From a checkpoint of a small self-supervised image encoder: widths [48, 96, 192], 155796 training examples.
Rows from block 5 of a small self-supervised image encoder, named by matrix and row number. Rows with one number within an expert belong to one neuron, the router's apart. Each number is 128 + 32 x the weight over its row's rms, rounded and kept within 0 to 255. All counts start at 0. Numbers have three digits each.
After each expert's rows are labels from the 100 images, of 14848, where the router gives the expert most weight on average: "patch colour" is the nearest of a few named colours to the mean colour under the peak. Only what is clearly more common there than usual is listed. The data: photos of plants, animals and fungi (iNaturalist).
# router: router (model.blocks.5.mlp.router.weight, 32x96, trained with AdamW), inputs 0-95
# up: expert up (model.blocks.5.mlp.up, 32x96x96), inputs 0-95
# down: expert down (model.blocks.5.mlp.down, 32x96x96, transposed), outputs 0-95

# expert 19
router.19:121137126103085136167192079143116108166068155137144060147109104112163110150144138161164163146154115165091169087109100108173191087050136084113103187085098125130110130100183155123093099128094080135075136124097129127146138208145132132073127115123129122115153164145115148090207139160122126112
up.0:074160170073128128168138160121145143131140137091168139124113182173122170129131075148145118183084145139138176108123130113102123106086122126119126142091060084099095139152219055089163102103104115159146115100120171134200089102176123093082151141187127160117130159155115101111081095110118173150
down.0:159126103158106190151171097120082134101157095141142135105121191109087166176136092159106106136119102083175122180148047163150119136079122135132216118113116128136110140087142109142123097110135148105084166110135124168156128102125074203079154149098083127162152106092145150142189128147112141050
patch colour: brown

# expert 2
router.2:178139095154124159068121157095061115111224100162170188151111124130140122134137067117132148113138099177153150105146108053113131113170146117112108089159145173134118178115153110122081103138102118127204139124074106131156129136145108215151110171138106169080166155113103110155169133103152128096
up.0:106077150092110167129191142125058131158079150140122075144166097101131129060128059127049155101144117150141115131168146147103079087169084104149104133128199188185138120161123108108089173161119117167138157138136104170129154148125134112161093115129119121129123165141164118139136184127131039139
down.0:181099105159127143095158171099100132108147211126091136050070142079136135152137184104079136133141140127158129125068141130152161107149094163165107163143136164119108131173169098075143149130110145127103155081106161122069168169090125196153094136150081110116090099131117134120131141095122177047
patch colour: grey

# expert 28
router.28:135192119145171114122072122170146132096139114104145164134178171097144110155115181189121136098163136144161073131124070115084130109126132147080112148112124128076163103153164192159127143090123111164212081137101061140140138147162140148085105149106143161104062144100075115170129096076126179136
up.0:068130116082130165142122119148130067133155113148122151064134099054102142143123103140181113118165126162142130109124126143183093145114144074125131131142076112140076142158168153115198117110141076197176156105120105076079135150083114153135145100187134140136088158172102110146129161136135229099
down.0:119207090210124122088140147131063135094137109110141105087121146073146176138144154094114129143133156133093142166127107160154135151145159099172084150144119118115147107132112074212114156135136119158129077146104134107113114139202167115091101112150159108078137126197091156124187068059109117123
patch colour: brown

# expert 5
router.5:154112132135120102108089060171116147118194108089168059142132076121111123107139146113147129173109093137109136142076095143136159122052132117150121149176123143102069075193186100097214192123124161139176138136134143124117126102107129066126112123167135120156112059119152150088117127110168087146
up.4:164134122177192083155170140128154089130144103160147102098109154091128140098151161058116094115103125098161103152136107110167146138118152095138057153108106182159111112075123101108188175134106125175100141123149137127141157139164149094177090128084142160138153076098150114138088010182117117114
down.4:140119161123105126143129093090108169174158128135196138040079196132126128117120122100136088133065200161123167095098136113152146187124104104109140122080111081147092168114140158171149128104201147131131119135121150191125070129153132106129160130144158080123145160113109136065106059166132083128
patch colour: white

# expert 22
router.22:128154136062148188139160136119072154182113125125164067176066094136109113076178059090106167132143131155172141133091150131143140129141102124116057129160150128172114161142093111092102151162159172140180181132154134073140105142127132078142164117151162141138218115141097132170103166119143138136
up.4:103188087117170080167158132090105109119095100127138170130128132099174054171148125099142074124113161106103125116115110121144115096131203133093121099160117107124133113169183157070165121141133102231212127134099079135113096103173118117128168124088120132130183127171106175151151108115159111105
down.4:124116138060171154134180094122150170127129114133121123137130079122116131074127119208179179111134068082078122084117116161161092121158135071120140109194103110177103164118184151090119115117131134127150090141081132074151145205084182086168133121142116119169129147082130168161100093125119103157
patch colour: white

# expert 8
router.8:122148105038147122118142132123073124112138101174119142101154086147163101192140136092119121180131116129112140143140161160143142200158058124078082130186111168149140114106124143201111097107115066170121103152119134085142104106156087196127129167067093144129055118114129107170165130094149138128
up.0:123072102081107133162118104095113052185118072148094179205156143217150135172139132105155150172137146085077119163131103144103121123094079126133084191123097113155115120058116121089070144174137103149138068142129099122132159133144135089132179176134130140125177122122114120150129111145140161150
down.0:195142126150152204141115092154205146060130109136141158057111168104162164129107180133096151118068088083141112135145097074092152121140112133152081183129092100088103151124134139148166145125116122159104116147162132121107103090132118184116111110103121141089163121141121130131104193170131168037
patch colour: brown

# expert 12
router.12:094145057079098198106150169099135098114174161135089169172159141126191063187089152149126140137135126102168148102128145132134157116124111095127189155109126208168126170103099175145137135089110103125164124134089126122089145107148106161134146127108099139067115110193097050162132093115139155142
up.4:170142079115120172193074171085132131128111156143099131132128143083088158083111136075077130159096159145167096135143082100039098147117169138102103145135109124130100124159128168141159199101080128185118147109087115135128157116169088078129115168152169203146163147098156159101156124145077137126
down.4:106166062109118145158114126196125119163163134165101124126210154108111146204137166121090115077147097127086121153126112115149082087133091089131158099102104102128137136058128168120075135144150126173163124104131149120123115215087095059108126165131122130079107100138169076153154148178151154113
patch colour: brown

# expert 17
router.17:112076123098190087157130147113128203115089150097099164105103133161113123158121229153131127128104156102102121119153130107117110135155081053139163115171115128105198085120098097074118131127055146112074145136173117166181142123091109143127176179130177117087125143125158136123111074091114139149
up.4:173164154136140138144202125155127084141108129168109101148154072164095111170111125082136128125130112167180142091113113040175141100104109161127126074085101102145124106107149128123119086123121105201098130133159118153166145111072078113130186126173090096188188145092134099157077097108170160151
down.4:166127186104113135129100104127103127110136110131114100103107165167152119147148156123126108140150168165103135133094141147155127059172124098070085082130156128169099150074157158152187200115136127177089173163133129090130140173170117168110107094096095137100073163053120127105082151155181067072
patch colour: white