Weights of a small self-supervised image encoder.
Model: moe top_k, patch size [2, 2], widths [48, 96, 192].
Training: muon at rate 0.017, 9800 steps.
Rows from block 3 of a small self-supervised image encoder, named by matrix and row number. Rows with one number within an expert belong to one neuron, the router's apart. Each number is 50 + 10 x the weight over its row's rms, rounded and kept within 0 to 99. All counts start at 0.
After each expert's rows are labels from the 100 images, of 14848, where the router gives the expert most weight on average: "colour at peak" is the nearest of a few named colours to the mean colour under the peak; "responds to" is what is common among them. Only what is clearly more common there than usual is listed. The data: photos of plants, animals and fungi (iNaturalist).
# router: router (model.blocks.3.mlp.router.weight, 32x96, trained with AdamW), inputs 0-95
# up: expert up (model.blocks.3.mlp.up, 32x96x96), inputs 0-95
# down: expert down (model.blocks.3.mlp.down, 32x96x96, transposed), outputs 0-95

# expert 27
router.27:51 41 56 60 55 62 44 67 62 37 57 56 48 65 44 48 53 50 41 54 45 52 49 51 64 34 59 41 28 35 48 38 32 56 34 34 44 50 66 60 47 34 52 54 40 55 54 37 43 65 53 34 59 41 57 48 60 31 31 52 46 47 38 54 50 41 57 43 42 66 60 55 53 66 53 41 47 50 62 53 58 34 46 60 72 53 39 55 60 42 54 39 47 53 30 51
up.2:50 42 54 55 48 55 61 45 44 42 46 60 50 42 83 70 36 50 61 56 53 60 44 26 57 49 48 38 36 43 57 46 57 47 61 45 66 66 59 59 40 34 37 49 42 58 55 58 54 45 50 68 36 61 39 44 63 50 55 60 42 50 50 65 43 49 60 49 42 50 47 57 42 62 59 34 34 55 51 47 50 58 44 36 55 40 29 46 57 33 58 63 31 43 50 44
down.2:42 46 69 63 34 53 38 51 49 32 48 45 45 60 46 46 35 37 52 54 41 45 53 52 46 61 29 55 52 55 49 68 47 41 46 83 43 56 48 54 58 47 50 42 40 43 49 45 45 41 56 44 50 41 34 48 47 45 64 44 51 51 49 56 48 28 48 59 30 50 47 67 70 48 53 40 61 44 40 46 45 64 40 49 69 40 56 51 55 41 55 32 39 28 45 37
up.3:51 74 50 37 44 64 59 33 54 43 57 57 48 63 39 41 38 47 55 36 70 47 61 60 59 69 43 57 33 48 57 53 43 51 38 44 47 44 37 57 44 46 62 39 50 49 41 52 47 35 66 54 54 41 55 64 61 27 48 62 46 74 36 38 63 51 51 49 42 53 61 42 48 48 56 53 44 60 52 51 61 61 36 49 46 45 63 53 34 37 50 29 61 53 52 38
down.3:51 49 47 47 49 58 35 49 45 67 32 68 55 52 56 41 35 38 57 41 51 45 43 41 51 57 60 66 44 40 53 60 63 50 57 43 54 56 58 43 54 44 48 66 77 57 53 48 46 66 64 63 36 52 30 36 55 49 37 35 48 68 42 57 50 63 82 51 54 43 46 55 44 60 55 54 41 47 42 45 58 49 45 53 54 52 33 64 52 57 48 71 50 59 37 52
up.4:43 44 31 39 58 62 75 64 50 55 41 59 60 59 44 52 60 60 46 55 43 61 54 73 37 56 24 43 66 47 51 56 41 72 68 41 44 43 51 53 49 55 56 34 41 56 56 47 40 38 55 54 61 60 35 50 46 55 56 40 55 47 49 23 50 43 41 59 50 56 42 45 65 65 40 44 58 55 48 53 46 31 48 38 43 49 62 60 39 50 52 46 43 40 59 42
down.4:56 57 46 40 55 37 37 44 44 60 61 49 33 61 48 44 33 54 62 50 67 51 64 34 45 50 51 35 56 42 50 39 52 56 40 42 59 54 56 53 34 60 50 61 38 51 43 59 66 32 35 45 30 55 50 33 33 35 53 49 49 62 51 45 34 54 50 60 36 50 39 30 52 33 41 52 36 65 50 39 47 66 49 47 52 51 50 38 59 36 41 61 49 37 43 41
colour at peak: grey
responds to: phylum Chordata; class Aves; order Charadriiformes

# expert 18
router.18:34 49 29 43 65 41 46 59 40 57 30 40 52 66 52 55 48 54 56 50 56 74 56 55 35 56 60 47 40 39 49 61 59 41 36 70 53 46 34 45 37 51 69 68 52 54 54 43 45 49 55 41 54 31 36 58 32 53 36 60 49 36 68 47 53 51 48 38 48 45 45 63 46 48 49 55 53 57 62 40 50 47 50 38 60 74 44 55 56 49 44 65 49 37 49 53
up.5:31 61 53 37 36 47 40 53 68 56 59 35 45 49 49 54 57 45 59 60 73 67 67 62 46 56 44 43 41 52 40 53 52 63 39 46 38 65 70 51 58 51 46 38 39 33 43 54 44 44 53 43 51 56 42 67 52 62 39 43 47 60 45 26 63 52 47 55 47 61 54 41 34 51 53 64 59 54 65 41 45 40 50 57 57 45 34 36 38 35 52 57 45 51 55 67
down.5:59 42 54 47 47 50 52 53 41 57 45 44 46 23 39 62 42 49 44 51 44 34 56 70 45 47 40 55 53 56 59 61 39 33 63 42 45 60 43 69 38 31 58 32 46 51 50 41 33 62 52 32 69 41 51 56 58 52 35 53 66 59 32 32 49 61 48 55 47 51 49 48 41 62 62 67 52 55 40 46 62 64 40 50 68 59 55 44 58 56 45 43 52 46 53 38
up.6:44 36 44 41 56 55 54 56 54 36 51 49 38 51 54 64 42 45 34 42 42 74 32 55 50 59 66 60 66 58 42 35 61 46 44 53 44 42 70 54 33 64 30 38 35 47 59 45 48 58 49 47 57 48 54 57 50 58 63 48 50 43 55 56 26 44 59 52 74 57 48 61 69 49 61 41 32 53 42 49 43 48 44 54 48 42 65 55 49 56 40 66 52 41 37 54
down.6:42 38 43 55 46 22 59 57 55 38 56 53 68 65 62 55 62 51 50 52 42 53 55 52 36 57 60 61 64 50 62 58 32 50 60 62 35 44 37 37 71 51 51 33 51 55 42 42 58 51 44 48 42 37 73 43 47 42 56 50 38 60 61 42 78 60 41 48 36 48 28 42 51 47 57 53 66 50 44 54 43 39 46 64 59 46 49 48 55 48 61 54 55 45 46 48
up.7:53 62 48 41 32 55 39 35 53 47 64 49 59 55 52 49 50 49 69 54 52 42 49 47 44 52 61 46 62 53 31 48 65 48 41 65 49 70 46 33 59 31 50 63 40 74 64 50 62 51 48 35 55 34 58 54 74 58 54 44 45 37 39 47 42 42 60 67 44 45 51 43 53 39 53 44 61 47 47 58 43 47 36 42 47 58 43 53 49 23 32 58 57 60 50 50
down.7:44 44 51 53 58 51 61 46 41 57 52 35 38 50 64 53 61 62 44 38 64 45 43 53 52 36 30 43 55 54 55 62 46 41 48 42 40 52 43 47 39 48 75 45 48 69 63 40 48 68 41 56 53 52 37 60 43 50 39 59 40 45 49 35 56 37 32 35 39 51 64 39 62 65 43 31 38 60 50 67 59 77 50 56 60 48 58 49 38 48 48 59 50 46 42 63
colour at peak: pink; white
responds to: phylum Arthropoda; class Insecta; order Lepidoptera

# expert 17
router.17:44 44 36 63 64 32 82 43 49 62 56 61 55 50 36 52 35 56 42 45 67 50 46 33 50 52 47 61 57 55 55 29 50 57 51 57 48 55 37 51 43 58 53 54 41 42 54 28 42 71 37 45 48 47 38 39 55 46 65 55 64 55 55 46 56 35 62 41 55 40 53 44 36 47 42 52 51 36 55 46 57 66 59 37 36 41 54 60 31 40 41 58 54 50 40 48
up.2:52 51 39 53 38 30 40 60 59 61 35 65 59 48 48 59 63 45 41 45 40 67 55 60 47 49 59 50 55 58 56 40 50 46 52 52 45 41 43 44 50 30 43 43 52 50 54 35 45 53 64 50 46 55 43 55 62 51 64 50 50 46 21 57 53 33 58 55 20 32 60 61 50 52 40 54 40 61 55 43 57 55 32 44 59 45 45 61 58 72 67 44 64 46 64 44
down.2:57 41 64 46 57 54 53 50 71 47 62 50 48 54 53 30 49 71 35 64 37 38 41 46 40 49 52 40 49 37 65 66 55 55 61 40 44 60 58 45 42 56 52 34 52 34 62 64 53 46 45 45 35 43 56 51 46 57 47 52 56 61 51 72 44 68 67 43 59 60 47 35 58 50 42 59 28 60 57 53 67 50 60 46 54 50 64 58 55 54 58 59 47 55 59 29
up.3:47 42 47 28 37 74 57 51 49 60 61 49 50 59 47 51 48 35 54 55 29 57 60 51 57 48 53 54 58 63 48 45 50 48 61 60 63 67 37 54 59 38 58 35 51 46 37 61 39 53 48 44 51 52 66 46 55 40 59 67 45 44 49 68 60 54 48 55 52 52 48 61 43 47 64 48 71 61 51 56 28 27 28 42 28 48 48 51 44 30 41 51 43 50 46 54
down.3:65 52 47 49 58 52 64 64 41 45 33 50 40 50 45 53 35 51 51 56 38 37 41 40 47 64 39 50 59 58 54 51 52 37 47 71 65 28 38 55 49 55 33 44 35 33 48 58 43 53 38 62 63 62 55 50 50 32 67 48 50 45 51 44 53 48 52 35 62 58 38 47 45 58 69 63 55 35 42 36 37 42 42 38 67 57 60 61 52 39 67 37 53 47 56 50
up.4:63 46 59 58 49 21 46 46 59 73 32 46 42 39 71 67 44 36 39 57 53 41 49 42 48 45 57 44 44 40 54 47 62 67 75 48 41 61 66 44 29 39 47 43 48 53 53 52 46 52 57 39 61 45 42 36 66 51 71 45 40 52 45 40 53 61 60 60 45 60 45 54 58 57 45 40 51 54 48 56 38 43 65 47 49 49 59 45 46 47 54 43 60 52 36 39
down.4:58 49 66 55 63 46 53 47 51 47 61 44 44 32 38 56 53 56 42 39 45 54 39 38 54 44 21 33 29 65 33 39 59 45 39 50 50 30 39 40 49 50 41 49 38 63 54 50 55 51 43 57 36 51 64 61 59 51 59 47 60 44 49 47 64 67 54 58 48 53 50 58 46 55 62 47 59 44 66 53 35 59 72 54 46 59 37 42 61 35 69 55 45 45 44 65
colour at peak: white
responds to: class Aves

# expert 20
router.20:43 42 58 32 51 48 57 42 50 69 46 32 57 48 38 65 28 47 40 64 53 28 48 50 68 52 61 40 59 72 44 43 52 55 41 62 35 58 39 50 61 42 51 48 49 52 31 46 44 44 58 49 60 48 40 54 45 57 50 61 57 41 60 50 61 24 53 51 53 37 43 68 52 49 48 36 64 49 55 55 37 47 47 64 53 50 61 64 68 51 39 41 44 62 43 43
up.2:34 45 41 40 54 52 43 38 52 42 57 33 43 49 61 56 67 36 42 62 75 48 46 42 63 58 60 62 52 38 34 51 23 39 48 43 42 61 53 57 66 35 49 56 57 46 61 45 53 50 38 65 49 65 68 66 51 52 52 30 49 33 44 47 35 61 49 49 48 41 56 44 63 56 60 43 51 44 42 59 61 61 53 47 42 52 43 50 46 47 63 56 52 59 33 59
down.2:51 43 66 23 58 55 45 42 56 55 39 46 42 56 52 32 52 61 63 48 54 46 66 59 46 50 48 54 38 55 62 56 46 37 43 39 46 57 41 53 60 50 35 68 48 50 53 62 55 39 54 56 40 42 53 69 52 43 39 62 59 39 45 67 69 67 42 45 56 48 47 64 61 58 58 37 59 38 58 46 55 53 35 55 68 59 57 58 63 69 72 51 53 49 38 63
up.3:54 60 62 51 49 42 47 52 63 62 46 54 45 44 38 52 61 42 37 58 55 58 43 59 46 50 63 73 68 34 52 51 39 40 39 52 63 49 50 51 66 57 24 58 45 52 45 61 43 63 48 49 53 46 38 49 67 29 66 46 46 61 46 32 33 55 48 60 51 75 63 53 39 42 39 42 67 51 36 40 43 52 53 49 51 48 64 38 52 45 42 60 58 40 38 47
down.3:58 59 50 75 57 26 66 61 49 50 29 40 46 37 39 53 43 33 52 32 60 60 40 47 43 35 55 47 47 44 46 58 45 41 51 47 50 55 62 41 54 42 47 53 47 62 53 41 57 44 42 39 54 46 42 45 35 53 70 71 63 23 57 43 45 44 63 60 45 52 57 45 40 51 48 48 43 54 48 49 55 54 71 64 44 35 44 56 58 56 52 69 43 45 57 59
up.4:56 38 39 44 58 49 37 62 58 45 46 51 35 47 42 34 60 61 57 58 44 63 39 37 51 49 64 57 47 58 61 58 52 53 51 61 72 49 43 52 50 42 50 52 55 24 64 41 39 57 45 48 63 50 56 64 48 53 40 46 46 52 60 54 57 47 42 37 58 55 49 40 55 63 65 76 40 57 57 30 38 44 36 50 48 36 64 36 50 54 66 22 48 45 48 55
down.4:59 52 49 39 50 73 63 51 59 46 48 50 59 56 45 54 60 63 50 46 41 24 45 35 37 66 38 39 42 61 41 36 49 46 67 51 45 44 32 49 37 48 45 34 38 44 51 45 50 32 34 51 72 57 47 48 62 51 58 49 65 53 40 37 62 54 55 52 50 65 43 39 55 51 52 53 47 39 55 42 50 23 35 56 38 53 43 43 39 29 40 61 53 47 50 53
colour at peak: white
responds to: order Passeriformes

# expert 14
router.14:57 34 32 50 55 65 42 45 36 57 48 37 65 47 44 35 64 32 39 57 47 44 72 64 50 40 47 45 49 49 70 50 50 40 34 61 55 60 52 53 51 37 45 61 42 56 49 43 36 45 31 49 58 60 30 61 41 52 56 37 60 49 56 29 39 36 43 56 61 47 43 59 44 58 44 52 53 67 52 56 49 43 39 47 37 57 41 45 62 41 50 69 42 38 42 53
up.2:60 55 31 56 53 60 58 52 51 49 62 60 48 29 49 63 51 68 57 45 62 42 36 38 55 56 53 44 39 35 50 47 60 82 41 49 49 56 32 51 40 60 48 63 59 66 57 39 41 52 45 49 52 60 47 51 46 44 46 45 46 54 45 58 65 54 35 67 42 30 35 49 48 50 53 68 62 35 59 42 67 44 60 52 44 48 28 46 45 42 59 49 37 39 52 49
down.2:51 37 60 45 59 48 44 52 54 47 38 46 43 41 43 59 48 53 66 54 63 52 46 58 53 50 30 54 40 60 45 52 42 48 29 39 51 37 54 65 29 48 63 55 45 63 32 49 51 29 39 48 67 66 52 56 50 33 65 38 57 53 53 61 65 44 42 37 57 45 48 43 65 45 40 53 43 60 67 68 41 63 44 42 45 60 34 49 38 54 49 49 43 36 40 69
up.3:62 46 40 62 48 68 60 53 51 25 46 34 60 59 51 48 65 65 42 51 58 36 32 39 51 41 50 49 63 51 47 54 50 60 58 32 54 42 53 40 46 33 33 70 59 60 44 48 68 58 34 55 48 54 47 59 65 58 51 57 41 44 39 53 49 55 42 60 38 53 44 50 53 56 40 53 60 57 57 48 56 38 51 60 63 24 27 49 41 60 48 54 44 37 57 58
down.3:41 43 58 60 59 62 42 42 52 66 52 50 34 43 46 49 42 53 55 45 54 50 69 57 57 50 49 37 35 60 51 58 58 37 52 30 65 53 33 67 53 58 40 51 36 66 32 54 46 35 52 46 61 43 30 51 45 48 59 39 45 67 45 43 50 48 55 34 47 44 55 48 56 39 44 23 60 46 50 55 56 39 55 33 40 60 44 58 32 47 65 36 68 55 42 52
up.4:51 47 62 57 54 53 53 33 39 48 47 57 54 40 70 64 50 49 57 52 54 40 66 41 57 61 53 42 47 38 60 35 47 45 58 59 52 40 56 42 39 35 42 58 49 36 62 34 60 29 66 51 58 59 16 44 66 51 51 53 50 49 60 64 52 50 49 56 62 56 49 54 43 56 47 36 62 38 43 51 54 59 39 27 52 51 62 42 43 39 38 41 56 55 73 48
down.4:50 42 37 62 26 55 55 51 47 64 53 49 57 62 56 64 48 62 48 50 56 52 56 58 71 47 55 49 67 48 66 60 55 36 58 31 60 46 45 62 61 70 53 53 33 60 40 43 34 52 47 57 44 43 35 33 53 46 35 48 26 42 57 43 49 52 50 52 63 53 43 28 53 45 47 47 47 45 52 40 45 41 46 57 64 55 55 55 53 48 63 54 49 49 44 17
colour at peak: cyan; blue
responds to: phylum Chordata; class Aves; order Accipitriformes

# expert 16
router.16:59 54 30 62 58 63 44 63 43 69 47 67 62 33 63 62 64 61 47 45 51 51 37 57 57 47 75 49 50 52 54 48 61 64 42 56 52 68 52 48 36 41 45 51 52 62 59 44 39 52 40 36 50 47 43 67 48 41 40 38 50 37 45 33 41 36 36 34 57 35 45 54 51 33 47 58 47 47 59 52 43 49 66 54 60 57 57 42 57 37 41 64 56 40 64 51
up.2:58 35 44 44 76 50 43 45 53 45 50 49 48 39 36 69 54 53 37 42 56 31 32 56 37 59 50 49 56 56 36 75 46 51 59 49 50 76 53 49 56 57 45 55 48 34 62 60 60 52 62 47 40 53 62 48 42 57 56 57 56 53 45 42 44 47 59 54 44 56 50 55 59 60 33 40 50 56 37 62 36 45 45 32 64 60 43 53 54 42 66 49 19 52 52 48
down.2:53 56 68 44 45 49 49 44 53 44 52 41 42 45 42 48 62 41 57 58 35 38 47 44 54 68 42 36 58 63 49 38 61 34 53 47 50 29 54 52 61 44 52 56 39 63 61 40 51 52 64 39 50 40 69 46 55 57 49 63 52 69 42 78 58 46 48 49 38 50 57 37 40 58 55 34 56 64 57 57 53 50 29 46 43 22 47 35 42 54 54 57 44 67 45 43
up.3:43 56 68 51 50 26 51 37 58 49 58 42 52 54 65 49 30 63 45 62 57 51 54 61 43 51 57 58 45 36 43 55 42 39 56 41 52 58 57 40 49 40 52 55 48 53 51 41 58 55 42 54 48 55 53 52 31 32 57 52 56 31 60 44 32 46 41 67 33 47 44 50 52 49 36 58 55 45 53 51 44 39 67 53 51 60 76 28 55 70 62 48 67 35 64 56
down.3:46 51 45 48 41 42 47 48 64 44 72 55 45 26 49 43 46 59 58 64 41 50 51 43 51 38 50 48 28 52 54 36 46 59 62 62 35 51 43 56 52 67 45 28 45 31 42 42 54 41 37 42 52 32 26 41 43 43 57 56 57 62 61 50 66 61 32 41 57 58 51 66 45 43 71 51 43 54 47 51 57 47 61 47 53 34 59 53 38 58 55 56 34 50 46 46
up.4:62 48 54 58 36 48 57 44 47 77 55 33 62 48 43 45 50 37 48 43 53 55 62 53 50 59 47 38 37 49 23 70 34 52 57 55 54 47 49 49 50 55 50 47 48 46 49 57 55 58 45 75 61 68 61 35 57 60 42 45 61 47 57 40 66 47 55 59 44 51 40 56 31 25 68 63 51 51 47 53 50 52 51 35 40 42 54 50 38 53 51 55 39 50 26 39
down.4:67 48 52 50 52 53 41 30 50 67 28 35 58 56 58 49 64 53 42 53 41 55 80 52 47 37 58 58 39 39 62 56 52 50 53 58 56 42 53 48 42 54 61 44 48 48 47 64 57 56 59 55 50 45 60 38 48 35 41 62 48 47 40 53 54 50 50 38 56 63 71 46 36 39 33 52 51 61 67 51 44 48 63 56 58 25 36 63 61 75 46 47 52 54 46 43
colour at peak: pink; white
responds to: class Aves; phylum Chordata; order Accipitriformes; family: Accipitridae

# expert 1
router.1:57 43 39 40 65 26 59 38 33 57 52 51 48 47 46 42 48 49 43 52 48 62 62 59 44 55 65 54 53 49 49 58 37 35 28 51 55 53 44 60 51 48 57 52 65 55 59 41 30 60 46 41 37 46 35 58 36 64 51 46 39 72 47 40 41 56 37 31 31 39 38 55 43 39 47 50 58 65 36 49 60 64 64 55 64 44 61 59 53 57 52 39 59 49 50 60
up.2:63 26 42 68 46 64 42 48 50 52 64 63 55 32 43 61 60 47 58 42 57 43 63 59 44 35 47 47 61 65 55 62 53 53 67 56 36 39 42 66 57 23 34 46 48 67 46 32 42 41 45 67 45 58 43 55 28 45 35 53 35 53 35 52 51 45 55 58 42 45 57 46 55 44 46 46 51 56 65 44 57 69 48 44 55 55 45 55 42 47 55 55 39 48 54 51
down.2:46 65 59 50 53 77 45 36 55 46 58 32 49 68 58 57 53 61 40 56 60 56 45 39 55 41 45 62 38 36 41 62 56 59 42 56 54 56 43 52 46 56 39 59 56 43 43 34 52 49 88 50 34 44 49 54 59 46 56 41 75 42 47 37 46 50 49 48 50 80 56 59 40 51 47 45 61 58 45 40 49 52 44 43 52 60 45 41 57 39 54 41 56 47 53 42
up.3:52 49 67 42 58 50 48 57 51 46 41 35 52 67 54 53 48 58 41 78 55 48 62 54 38 44 49 54 52 50 55 58 54 49 77 60 45 45 49 60 29 40 61 39 56 41 53 43 43 17 49 52 38 42 51 40 26 42 54 48 55 34 47 62 52 44 43 40 53 51 61 53 51 60 50 61 37 49 45 52 41 61 81 46 57 50 58 38 46 40 64 53 47 48 48 46
down.3:44 62 67 40 51 49 50 50 33 51 57 36 41 69 64 44 57 54 51 64 32 42 32 40 77 58 37 42 44 49 46 49 30 44 57 59 64 48 53 59 43 43 41 51 42 59 48 40 53 49 55 49 51 48 65 45 34 53 63 63 44 56 47 49 33 45 32 60 40 59 60 64 53 54 48 45 49 37 66 54 54 68 51 44 36 60 51 55 43 45 54 65 55 35 35 37
up.4:52 32 61 50 36 39 41 26 36 52 47 43 48 58 48 45 49 47 66 62 46 54 49 52 55 52 40 68 55 40 25 52 54 73 38 41 64 46 67 49 58 62 52 62 42 56 37 45 48 60 53 47 50 61 53 39 53 48 56 51 54 58 49 37 66 49 51 45 51 36 72 42 71 35 58 43 41 68 54 44 35 51 51 64 52 48 46 51 52 40 42 57 49 66 51 31
down.4:44 44 45 46 54 30 57 46 50 43 51 61 57 52 41 52 58 34 47 56 21 69 55 46 32 35 28 69 55 56 58 48 53 50 46 39 59 56 35 46 46 51 53 51 40 55 52 72 33 36 53 53 37 42 61 58 41 41 37 70 42 56 54 62 63 46 46 39 69 67 42 46 54 39 48 43 50 52 68 53 67 50 37 44 53 47 51 40 51 52 42 46 53 48 36 50
colour at peak: pink
responds to: class Aves; order Passeriformes

# expert 10
router.10:53 48 34 61 70 46 47 48 38 71 53 38 46 52 31 64 36 57 66 41 59 65 42 59 41 57 57 47 61 42 59 42 37 56 48 49 56 62 42 46 35 45 45 26 34 62 56 45 54 42 55 35 57 65 44 44 58 62 50 65 38 58 47 46 75 52 46 48 51 47 30 51 45 44 46 49 39 56 54 54 41 47 50 32 36 48 53 39 55 64 33 58 57 58 58 44
up.5:39 55 75 53 47 47 61 38 59 43 59 53 48 62 60 50 47 54 23 63 44 75 48 60 36 40 47 39 34 45 45 60 49 73 60 49 45 56 57 33 57 62 49 46 56 46 44 47 51 50 57 46 41 53 54 53 45 46 57 50 56 51 29 47 44 38 44 45 44 44 45 61 48 44 52 56 39 49 62 50 44 41 53 60 20 46 36 57 36 74 61 52 52 56 63 64
down.5:44 51 54 47 54 30 45 60 68 48 49 50 57 48 33 44 51 50 38 47 44 53 66 42 58 37 34 47 40 52 44 51 44 50 44 20 59 59 60 42 47 51 41 59 52 57 45 57 51 41 34 51 48 38 62 44 63 58 64 59 57 48 46 28 57 56 53 59 45 55 40 46 34 39 41 54 44 58 46 43 45 64 39 51 59 64 21 45 46 44 72 25 35 50 48 45
up.6:76 48 34 63 46 43 29 38 58 36 53 43 58 60 42 69 56 46 56 47 44 36 36 46 45 57 54 42 68 55 47 54 35 41 41 63 40 37 48 51 64 74 48 41 57 25 60 44 54 47 54 56 55 64 47 34 47 44 58 49 60 67 56 60 65 46 47 44 41 55 53 57 64 41 35 54 48 49 49 32 44 49 57 56 44 53 57 54 54 36 52 44 49 54 35 61
down.6:55 59 53 43 45 39 41 43 45 44 55 55 30 57 47 63 42 59 42 63 36 38 41 65 52 40 42 52 25 49 61 54 57 53 34 42 54 68 34 44 45 41 49 67 48 62 58 55 45 57 68 31 52 58 48 40 62 43 54 40 49 37 50 58 56 50 28 29 40 54 38 53 49 51 40 63 67 66 48 53 43 58 49 61 54 39 32 35 52 52 50 67 49 56 48 47
up.7:44 40 56 49 42 68 43 55 58 53 36 61 44 51 56 47 67 53 42 48 47 37 47 55 56 36 57 58 32 53 41 43 37 47 74 50 42 43 52 59 55 40 55 57 49 68 62 53 41 38 44 60 31 47 37 68 55 59 65 52 56 52 54 53 54 49 61 62 32 59 47 29 34 36 45 31 49 55 38 70 60 46 66 38 54 31 42 50 55 51 56 57 52 44 57 62
down.7:46 57 53 51 48 55 44 34 47 43 38 60 60 47 52 38 39 43 58 49 38 42 60 40 26 54 53 33 66 53 38 74 62 65 48 40 53 52 58 35 40 39 49 49 50 45 46 46 38 60 50 62 53 46 35 42 55 57 49 55 45 42 47 32 21 51 62 49 31 34 59 69 56 59 41 37 51 62 60 46 45 41 49 46 56 31 45 46 53 37 61 59 64 45 45 48
colour at peak: white
responds to: class Aves; phylum Chordata; order Accipitriformes; family: Accipitridae